From a checkpoint of a small contrastive image-text model: 90422 training examples.
Rows from block 4 of the image encoder of a small contrastive image-text model, named by matrix and row number. Rows with one number belong to one neuron. Each number is 128 + 32 x the weight over its row's rms, rounded and kept within 0 to 255. All counts start at 0. Numbers have three digits each.
After each neuron's rows are labels from the 100 images, of 14976, where the neuron reaches its highest value: "strongest on" is what is common among them; "patch colour" is the nearest of a few named colours to the mean colour under the peak. Only what is clearly more common there than usual is listed. The data: photos of plants and fungi (iNaturalist).
# fc1: MLP up (encoder.blocks.4.mlp.fc1.weight, 768x192), inputs 96-191
# fc2: MLP down (encoder.blocks.4.mlp.fc2.weight, 192x768, transposed), outputs 96-191

fc1.520:139132135207157094090151141136115105105169143058079125133136151124179217146170164137085108093154116120208178180089156222176186089195093118092133102161055097097140135150138103083117158090146112164158154153079161122153120057126161092114132085137155146121090088189102121139142136144154095121
fc2.520:143183065032116134138113081118134118134142119101148171121144134088150127152185123131155161109127103111163113169159169052136137140110095200116190168156112078132051182124151117120158153101146153159152156145105145163169094132132170126156078128174062142115093094121139099111102103156154127124
strongest on: kingdom Fungi; phylum Basidiomycota; class Agaricomycetes
patch colour: pink

fc1.323:073149113150121191152093085144174093144127139095159141108173146152135204190100065175068154161104149067092080151144133153097104191119109048123171133118107144165118139078140080066066133086136146107146118141106158076107168120103130152118104096095102171157143175165081085158109116093111142154
fc2.323:168148136137056135143158133170091131175146164141163127100126125111134133129082138129153095090118129123139183169191138112190174134100116119108122099187135111108143079138129161135140130115153134128095148167113113192100118089154151063107141103121158096119118084147149160124158104190150077119
strongest on: order Asterales; family: Asteraceae
patch colour: orange

fc1.405:110146146099112110141090142138055055079148171105086098145123123102095193155165156127148144113162141144079117135168079108186100151149098142158122095109165099097165113121120154113195074162100153204117117163120155133126124085106188111169092124108098189139098141154096143117121136179191150100
fc2.405:125116104099095150060133097081107143137146160174118173166098147088079113079150094102105124145127119091178182148124128208122113170137154087081161201109129123127060121082170128116181155174163104092130151137089048184152118158105111125128111162122137056132078094108152137097101158141092136112
strongest on: class Liliopsida
patch colour: green

fc1.365:109095100148130131151114132082119107121160115117126102092101151157152164167105150166156063066079151118155093154137132147120131131125158081139121110134147122188145070096207135108163147020154122145129184105130103153162102091125097104095138124063140126155120132127147137130109153096170173167
fc2.365:125107107158131129134071130137156156133138077219110097136160133117129167163123131158104071023146123148131128124153097158144107115127076106118109069107110062119109096128128137108163048130117117122202169095157167157113130119088136102148115128137161144164090074092066104139071155078163153180
strongest on: kingdom Fungi; class Agaricomycetes; phylum Basidiomycota; order: Fagales
patch colour: grey

fc1.226:130125073091088075169129108161125109141111142085120108169095112169154088075127172145157149137109157179145146136138131190094103129134159079184144080154148100162161149145119105090106144083122130161145099070173145168131128138133097089094152172111141121076141161127142070116148141113056147119
fc2.226:129071118171100084091195134142152152131194127182085124152135165086130073142085106093100111072160130176102163090181130123141122160089150099132103180095181091155141107115088144156133172085140176152175136087178114155144137168098164145071123148113098095159087090190099146114149139127160143150
strongest on: class Lecanoromycetes; order Lecanorales
patch colour: grey

fc1.514:129197112126134091134144097156160149180145115164117098174099140094127134116099114171111105171158168091095165087145123131120173185062129106111161131092114100154090126108194143079100169146170105145155123167149077149104129137128127114127128157145143126122109052137135133150137125097121096104
fc2.514:137139117131110176145133143140094140081097107123101125077151167146115138096158156106160144061115123178173098210094102181156126034157129110127085149137161102107144166108089109159130057118060159125107094087134160155174093120133106172129149111123119156138175189123107092088157161134143103169
strongest on: order Lamiales
patch colour: pink

fc1.529:103096118159139154117132149156122079103057128092141083129140142154130098148132172137136120065104156122156170119115103140094145087143212106171170094165186106106144083124115147116104081143100112136137154110144149103113107111119140047110182153124188123122153134134098203103145110128176174151
fc2.529:156164158126114140153058155160143154080119077119130093087090101142107140138138090152169166047150124109135135165093117107110122127073158168064141090161124114120143095090114110134186160118142152122175135166129069108142084120174074181175091150100091124162096152180093127099164119083129153145
strongest on: kingdom Fungi; class Agaricomycetes; phylum Basidiomycota
patch colour: pink

fc1.388:115070109168172167129076128131150172100121090106143063149063132085126152116144125185105158144093171089104114115157098080187120058121102159188148130099111141092199166089129196108155105082154123150157089154122087110155087140133151165164159141187162213130117164091102129095157150134087170125
fc2.388:149133134138079162118092097156136119090075141148112132148125121162109124123132051080144087160145121139108173144091079119185076150165146127171192120151114148143121144085131126143176096135054108176179110086135129124122124129101131077165130142141152109162123190126158158106061174137137099121
strongest on: class Liliopsida
patch colour: green

fc1.208:183127097143144078129142129111110201147154074125096104100139126093192118092150115157108109097164115075119165123141168134161112108148109159119101149028159135126145147150167156124147128182121122094111121157116137105121131089119069131132098145109173194108179146012134134132155143154168042140
fc2.208:060120141128093160137170160127100155140151095163142064150187121127081157150126118089109125167165106110105115214138156111135142087159140103145114143119149118055081113160049114107099103153150129151149167112065126194174128102127162119118148157113171105095106179142123146096151104119095088104
strongest on: order Pinales; class Pinopsida
patch colour: brown

fc1.628:179147106117184077156117165143099154141150102130110156089190137117097169110137099113134114100207091050159134141132136138135096135112142150170132156133106126118133124129160176168115136064156131148154133166109157128171176095122134062141105106153076189129132126081165148160212089085121162167
fc2.628:168167142142106089119074156130164149095137151051164137148117126140156131112191097122131131080165112111090133147104081075124125082176136185194079136112101103104100135146088167099138106157093096144178163130142140123133134157174116126121123100114092123161118145185160114089158127115083117087
strongest on: phylum Basidiomycota; class Agaricomycetes; kingdom Fungi
patch colour: pink

fc1.225:110183137165172140120141121095147114118169116163197082133081145159169134126140133104114139075153131146142115139110137159120149128144156110107148180173105099092165109133115191126140107139080116153124163109092187204134145111195088185078114165138106142114098183156115113108137137138142163100
fc2.225:147096156092129143121091125104182175159152163144073144181124124150168132129107064097108132129112100135176119103131167139099151081097169143123104127117141144133129118082171121161115121103162096131153103090128111150180132076083204172174098132089140136136133095079080200198164148088106092126
strongest on: order Caryophyllales; family: Cactaceae; text has "cylindropuntia"; text has "cholla"
patch colour: brown

fc1.111:146047103169107193131125137105144107150167131138056110074132140113140110127121153138185136138093172066087130145098166190150145099099065152161103167111139145103157153189141178160145092153127130110140113106149107161157131096160063121135116174107098102125165169110129148118114117146138080101
fc2.111:146139180111097136146078110158134131180157109139152106136173101172134133167140167040077134113177111169121152145099168100114108084186151090180101162118137082124092101155116146076129078184107114099129126190120125156151154157120118169133149128113099141047149064106133167121162124162086090172
strongest on: order Pinales; class Pinopsida
patch colour: brown

fc1.680:142131052095162136117110178150094075100114072125147178136171111133150128117119156171094108139124123122125170136204138171182109111169104124080106114105155085115150087165083113068115165090128113147116141173089136125160153201130191061135122090066123168068140170098154081130151114122193157121
fc2.680:094163108102101140066142151133089189153059101085152105141114114150123101138088132187130111178151164088131065070110132185080115130103128167123077124143128191066133146141113171206137124163155172135161072083193096146159114063122157120100140100151145115095143148090148132125178128162101088110
strongest on: kingdom Fungi
patch colour: grey

fc1.96:119123141069103093157151118151115140177087158192120057142064171128122137099121091116080080068074112114188110111155147129152143128103139104064178068124132131138125068137124126137158093156102126121108112088147118156192167129110104110178099152084164111120138082130158153120134129065156095110
fc2.96:138157111097187136090136060142163119127129148100130153153163104165106125133161187095168138163184111100081165130126094141092080105151150154187147152178136103130100108086064132100088137151120065119091108143208109122109055166154131175096153144176096155156156107065136106127115127140135134135
strongest on: order Lamiales
patch colour: grey

fc1.380:141134132135132119112099150126072119066096116090132136092104119100144169157134105177142097119112108097121130094117134130155140166070158159185136122147119076132109205110085170109118123155126124204186168165103075104186097146160155154031118141128064065060101155098132107138132183120174096126
fc2.380:109154146147108111094153039130116072032107155151150181191100174105106136055076105186159105139203117144178129158087170044145133110130063134159197101128103140095165188141164118108097079125128090082112115126156086097161134063143120154169139126104105107138131107136133180140091105146153151097
strongest on: order: Caryophyllales; family: Cactaceae; order Asparagales
patch colour: black

fc1.592:089153133087170107125111134149166198142071140066158147138129114169105141129159121162153159119138134128132129124167094108124159125121154158180128096099110106152148151103123179156128123131120119147112153132160109174111158116123123091101161073050162109121129157186194090084121158089119081128
fc2.592:118131109114192126117154114075135120137187143109122102120233112146094138093161133170130124088055156150147170160174169124107134103138150112062151129171124129190128117206065127085112115106111147062107134124152081155087159153070126176096163142132141073129188096114155176113139096144134084110
strongest on: order Caryophyllales; family: Cactaceae; text has "cactus"
patch colour: brown

fc1.664:158093082139113199144124155117169101190118089076124096114130096098107114111145110128178148160130181101177117158120135110165096170134105179169075151134066087120118122118188182120097123135168124133144186138152199121171113185120118104118110198125081084074159161174136164106125151155163062150
fc2.664:090159183129137110118119155133089103134110112093178144135179125062139082094195128104137131102114169077120145101125133122171137138185186202155121180140076141172128150158132128087113165144113101120141123119108127131150152131127124090068157112109142130095165142094137156125178087159138074162
strongest on: order Pinales; class Pinopsida
patch colour: grey

fc1.172:091178151157082157091126094132141145147125138096131157106128088192137148134104093181071064108103124092164135095109051132125132118109123136137171151141096089083106145091147136138129160168147139109145129212154165099084143139147183128120047025175106103090090130119127135141158114174084093179
fc2.172:159161136113092137147102113110172149102143110150152110118180118088200135147179196068127099100191116111139147120166108077180086102118141075139148161086156159136166179148080156097135143108099125094111138124086170143094176137153127139133081133130098147141163152091142165126063142144150142125
strongest on: order Apiales; family: Apiaceae
patch colour: pink

fc1.492:157115084130143144154110167168177166122118119161114108092137060139098206115109135173126105145099147107113089193169115090113080113105084091136123091128172152116146141095125075141131131153100127187131111099147219151112102092071120127154082148156093162160080088137188137110110113173122161056
fc2.492:176093152164135105135125120103121097152139159142119138089112127126071131142126140090075165116119156127104098164134139167106141175112094153163181130108143140134168136124084103178069163118100134110094053105151185110145125111154059124091122117145097125067151185167152151126129165156065198110
strongest on: order Asterales; family: Asteraceae
patch colour: orange

fc1.266:128164076132105168132119089156174101171198115102099156153088150155093136155147116117094105122168062131091144114085103166089079062159131139117170151117128066150131122139102124092092151146141088141098122130127173186123142166112133139071084141164164097214141101172116132096147125097186146098
fc2.266:139114073126140048112131168141098156126177117125115126106130133133153154083125114104101137133169154113173102058157141118077131155174104080145103142132096081131144124136133138110137129110139153165147117088124118122193048165131089185177140101027132130112067125125141125145141130144124067141
strongest on: order Caryophyllales; family: Cactaceae
patch colour: grey

fc1.513:131145145077176191116157124090174124101148182108117112130164120206185130142107133110153082122118127095086054099154141126088103112123146147083109172104156107091152134131136112145156145095104144175110084129113120174162098094138138072106148133120120098129149097121187192133106126124125089149
fc2.513:143178135103152177117107072115132102111114125134040037117163125145119111157165120090107158149143085119078160137100116170136127089159165155145127147128111081144093143096146141148132172123140183083147168105153115061064141126132167131178140162149170077135168050100150161139084126102110071208
strongest on: order Asparagales; family: Asparagaceae; text has "yucca"
patch colour: white

fc1.258:118105158168137137133133148175151132141069170198188121130199077153119109136131109041099132073082145089142147136115105162105070106114117096095109129117138130123122161092154146165098121106151134186139128105111181097156088176129147135187178132104179151120111071116190144034176198172147137136
fc2.258:147129138138136138061160158168117112141102167115119140175169125138132092134145153158109135087108126114063081127176106175156063065166126164149157090127155113097136143142152147142057113145161111180117105146102143085110105091084129098152075110154132138131190053098106159096104118150069051130
strongest on: order Asparagales; family: Asparagaceae; text has "yucca"
patch colour: cyan; white

fc1.733:100159112146146125103061139156089157124157112087140196108105070130111121150127113170146124108067131060143168131120091182200174132169122141106134187059127145128104115112099101107098172104165124102111150129115148168112098093135072124126100074126148108099207160179189095184102126101143071128
fc2.733:088113169097133161149178144062149104126151101081138112131097119135130068130097221066126128111089142119107174099150125135167104152117130116116195100133114154141101076135157125102115120113075145161139121103125142070075123127135085174163121143174102155119164170099128131188086151131109101165
strongest on: class Polypodiopsida
patch colour: green

fc1.740:116108139128126124108126123119129187079140093105168119097086120131139165146151126119138126106176145102108138121169057161143156103123147121213101125116074092097141087073128190068092216134138080084149120172162172146109169139121092103156119098124128096160125123128184170135173106102114211058
fc2.740:140116143161187110110072132126148120106127147131097094133077109096157177116132158175146138097132117105145112115073116069152143105114161083160086123199090103116116163120096194115159134148194138118124164118139165089184056165122112050084195141132116071127149125240139109153116183079068186080
strongest on: phylum Basidiomycota; class Agaricomycetes; order Polyporales
patch colour: pink

fc1.468:126111134130130060154161127132127138112150093127186103086103166099167122147136157107169109025105118124165105109138074187111090109112104131159104030151070122076136154118100156114108157069100160142110099134113156133178092135111115112149108154130138121140177100125123157124139129077147180072
fc2.468:130082104144144093106104096123115133076122136108169155086175113070145179159103069151143131114134128168154130179051213099094151115179135154097093115171125084109176203127108149113139134067148078129104119125160118192122098161115105110189061130102179110147048177148138112102167136114114175117
strongest on: kingdom Fungi; phylum Basidiomycota; class Agaricomycetes; order: Polyporales
patch colour: pink

fc1.473:160163165115201111112174134174082112101108142139147139135138164122160156183070150113123117132150181126066098149092213193172088133089143096133133076174106074102144088094128161080134122077175135150159131169151062081068143076099156183118116168137195110165107163153157128086146142109170134147
fc2.473:143167127110096210136125097138097149128126121169147098123122104092146116107119153050089143117138120121110135088130094085166170098156158114174169167103131070086160098161155100156170118128111083165088186160146123126115132159117120084079105143158129085126176109115155080096140143107178196103
strongest on: order Asterales; family: Asteraceae
patch colour: pink

fc1.472:119119113162176113136124070147124101131119127088172115116116136148067165153110131137154133184133116121163089116135171128126121126104138108128099185129115101104166132098080124069183090171109121146077163089125112149178135116085150139159132079125154136114129116170086152130134139171089110103
fc2.472:126097178118104093101045081106140132149142117153154164134160102126072147167132087093110131101104122124082136158102157138100121146077147066056125146147211131098172112127144187169123138149156098180098141135113123057152141134056120149109148148113160194106125156176157148118119094137139135188
strongest on: order Pinales; class Pinopsida
patch colour: brown

fc1.281:103116166141144110160144168168157120108107139109068147138058109151164139102175144108136087097107119083158163144154129137147060182148133166185170093162125098126153111152110158145140152083202122081142074124084149112056194148152112132085084127100136103148158173104105093129087087122148095153
fc2.281:152160148122094139095048140167123170143101157087124121138178134107093099126082146141138108112124088105136162165120176186126135180107073114119130142164070133140125179165125152080102178170139106146141119182108193097149115127107094102087100095163172170132134148128073171126063110132149228131
strongest on: order Asparagales; family: Asparagaceae; text has "yucca"
patch colour: grey

fc1.669:177109106192101132152080119117145145162185120106096154095169129164048149156064080115099092162132112091116169135126074133176173127089064128155127085100142141095131107103146151173194127133133137202094138168095069069088156131172153141117126191127105139140078147165112133095095143153151096169
fc2.669:222110131103135166144161140102098149184142125111106141172144088101182178129139192129119108140142149175070112152111104120107111134181138084124110103127093092121161162125100208107134123107108083144104167116100129112118105176113135133147139126154129119160065087068089124161125128156124146096
strongest on: class Liliopsida
patch colour: green

fc1.594:132093114029110115150133088177185094141121122134087155094120156147132143073102128125115195144128143079177102142078118184108115132159138126145162113153092130153108193152101072159133098143107181117120083118102142181148135080133101147097162186156105102126100088104132158165139134179179190160
fc2.594:112093094114188154147180176124109164118186119126115126170146119146137183105122155123117086170082126139068117148149132119102091092099171118138134152080135051069134102063206135063164215080143108153175117110140137196135108142123099108101108083127109202136145183126107088100175149168115088177
strongest on: order Asterales; family: Asteraceae
patch colour: orange

fc1.695:141163197156106152095124143108160117090059140149172205137121140161130133167071170090107153142061169122116138109122081110102109054141120143123104146139087138144145199078148168078101105127150097124166152131130137138151126102165127101131087089124155104141194163143099184162116087062114183111
fc2.695:161091087135103081071140083169108108165116133141165130114105150155150158116107113163073148203108158095127166132123189132113135146115093168178096137129155171077164125125143132099127159145138163102080128124136086061158149129068148159169137134119091106118130148113130156120092138156087140177
strongest on: order Caryophyllales
patch colour: brown

fc1.444:108087138108136085097162049132191118142106086140169144113164144126170090112125134137132102124112124043125169057114139093133089148097168128124113149103173146104144151095152129118135076164183158102122139114145125154151122075117140064140106135127104132118162137114172099103213135087143100101
fc2.444:151133084154114206123114098133093129104168080097153090131117051122126084130166115137185124186100127185070202147138120056142095115126148062097152108101110143159192135123186090120071102081177098151148118161139128156084201156168124107103133114100119111086160106077160153073094152095146118122
strongest on: order Asterales; family: Asteraceae
patch colour: orange

fc1.636:106152079149072190125167132141124198133159177059138112169151064090208090122102178133154121101138150165151141142156166091154187165125105115143159095156075146118131153064168136204130105145098132142124086179079178095065125118143135168114155144121053090161100145093148147110121145151087075096
fc2.636:128117157113181136149175122143127119134118092166096153141129120126104096127138085124128100157094111047138055088105064131067060071087116126128120146035166093143121126113127107121131166124123157111102195074081147103192159117166128115130108111111162101173135133109112107116172122091117142149
strongest on: order Caryophyllales; family: Cactaceae; text has "cactus"
patch colour: pink

fc1.270:136160150173179135184154092099152189129165112154152112125119155103116124148129110066128119095119141069147122177055151150120190065103109108153075122107132189118202140111143142124155138135099150079091149152106100164067136145184122095072086192130092109104159113087126093138099117138071147106
fc2.270:074114127123047151108105106137100164172128109134097146132141119144079109132164110175145145145104098118109089084119155073108169156137110129179077136091155099206109124110060113165098113120167175161182147118050187162060194105091181184147117175117137107157167127205103123120160137044113154132
strongest on: order Pinales; class Pinopsida
patch colour: brown

fc1.362:139137129134188061113101126119114162152115110185165162032104086100149154226052170140125101101107111138122108135114102149127146143157173066112178152092126154107166180154134121148130077131124109174117101052116167153107138056104116120139086097128092103137121095107135130143132120127126141214
fc2.362:118135148073125184165130129135108177142162133157129162059160090175079147075117132077113130168149119112082128109091150148201167213146146089133103142125118124119135081122139131116055119190117137109077056153127095154133167141137148160125084168104171121113053143129049115155143089094082136107
strongest on: order Fagales
patch colour: brown

fc1.666:122138096157155121163097165127170105112100112109052112064123128069055132081060099116155142094136081085100154078210170118145135109160146117182142130130132221165144124078096132135140154120082159165162152149145171150118090164104115105098108154180108143114144136199103086107151106112180160123
fc2.666:128120168165159089110094146132128114108128154151158079097122153118115172072116128100080143102094157076123122164130204111119133133129150168076147128108167149094111111101116063113132133097088138155067119111133150068136102130155151169122089126076155152079141178139190198081118145141148124121
strongest on: order Asterales; family: Asteraceae; text has "common"
patch colour: orange; yellow

fc1.432:134194121105084187166137215136124151117086116072096149142171133151147109217139090086084092118083121138156140099140138176125117105068166111162150093181113140141080162111143119137123172139155090195136159101139160120120157155122076162079116129120130144148181142115064166092071082089166090149
fc2.432:119107173138103117112096165145114157126062184118099116105094109093131114170096129126135104105126094119155140165047111160173125168171122093142120129150154108115099103148157170099119159133041142163111102149084156196108086160125142128135109120126149162157195127085079109130069103080170195154
strongest on: order Asparagales; family: Asparagaceae; text has "yucca"
patch colour: grey

fc1.351:075115150105154094198091160202097096120121132115106081067152099157167136134169077130115095162149156161092162075083124198124146139167162150126098110134124194107119066173064071132160092087147104119165110124101158161146165115160081122110073153131191141120193125143155077111118147099151178082
fc2.351:160124157121096133084080119071127097083101097098226136117160177137138145142123158090093129135138084150121125190160143129146145126115135169088148104144121119135197168099195122114135165140129159153101076103164123114172098174106130122167123173190183118109107175097129152155145178127115139128
strongest on: kingdom Fungi; phylum Basidiomycota; class Agaricomycetes; order: Polyporales
patch colour: pink

fc1.248:085177155098128148153130123135150139105128123139174114101061140098088114185127110152107156090061175106097127110125070121156163138072161164144167147101146125130120153102066127137125139160154134172136132119182148089078166116188069191065090114145189084168117120093107145085134138157117089160
fc2.248:114146151098072140182064089129171177190101135118097140065131104165153110153115093128132136134081174119130139141120117095084138145143137109180151108137097113123076158065174149136153149156145139099124100199095163095165113091101137122210083148114116108098180159139104087065103144092125103107
strongest on: class Polypodiopsida; text has "fern"
patch colour: grey

fc1.143:052121129121195130104101099145081124129104159057124131124090126115105156198076154127137159143091130169127139153129124121170109095132158204141127114141188078161113153103114108091111175061065146114162153090127127123078148114154140127137101075063160133115102120101112093125073118156148126078
fc2.143:103141109108134129131089134161128159105145108074171135165091144069102153136174135218131153061120082131156145092125128173145139153135117200219195128175097116101114125119155134170107151124152146192080149100113135033104102106159188098044104111111118078123076176124099157118074140105143146174
strongest on: kingdom Fungi; class Agaricomycetes; phylum Basidiomycota; order: Polyporales
patch colour: brown

fc1.175:114130109138170141138184128113147096120152088054082123110123133104140192161160149124127197110149117156127146094101149075066107140078163125103078121149215082104199188119190104142141128149128135169173107075140110120148109096113160102080088136140120141065127144101169107184136139136160067127
fc2.175:146106096179130034099115089097120075072122078132075114137176165125189139153069114132109186029111152165138099137152111104143118142137083126091139096103133115077188149149140136083191115131139098076154107144221129068147145115148139138112141107089191071120114140080143157121112169109107149131
strongest on: family: Cactaceae; family: Asparagaceae; text has "yucca"; text has "cylindropuntia"
patch colour: brown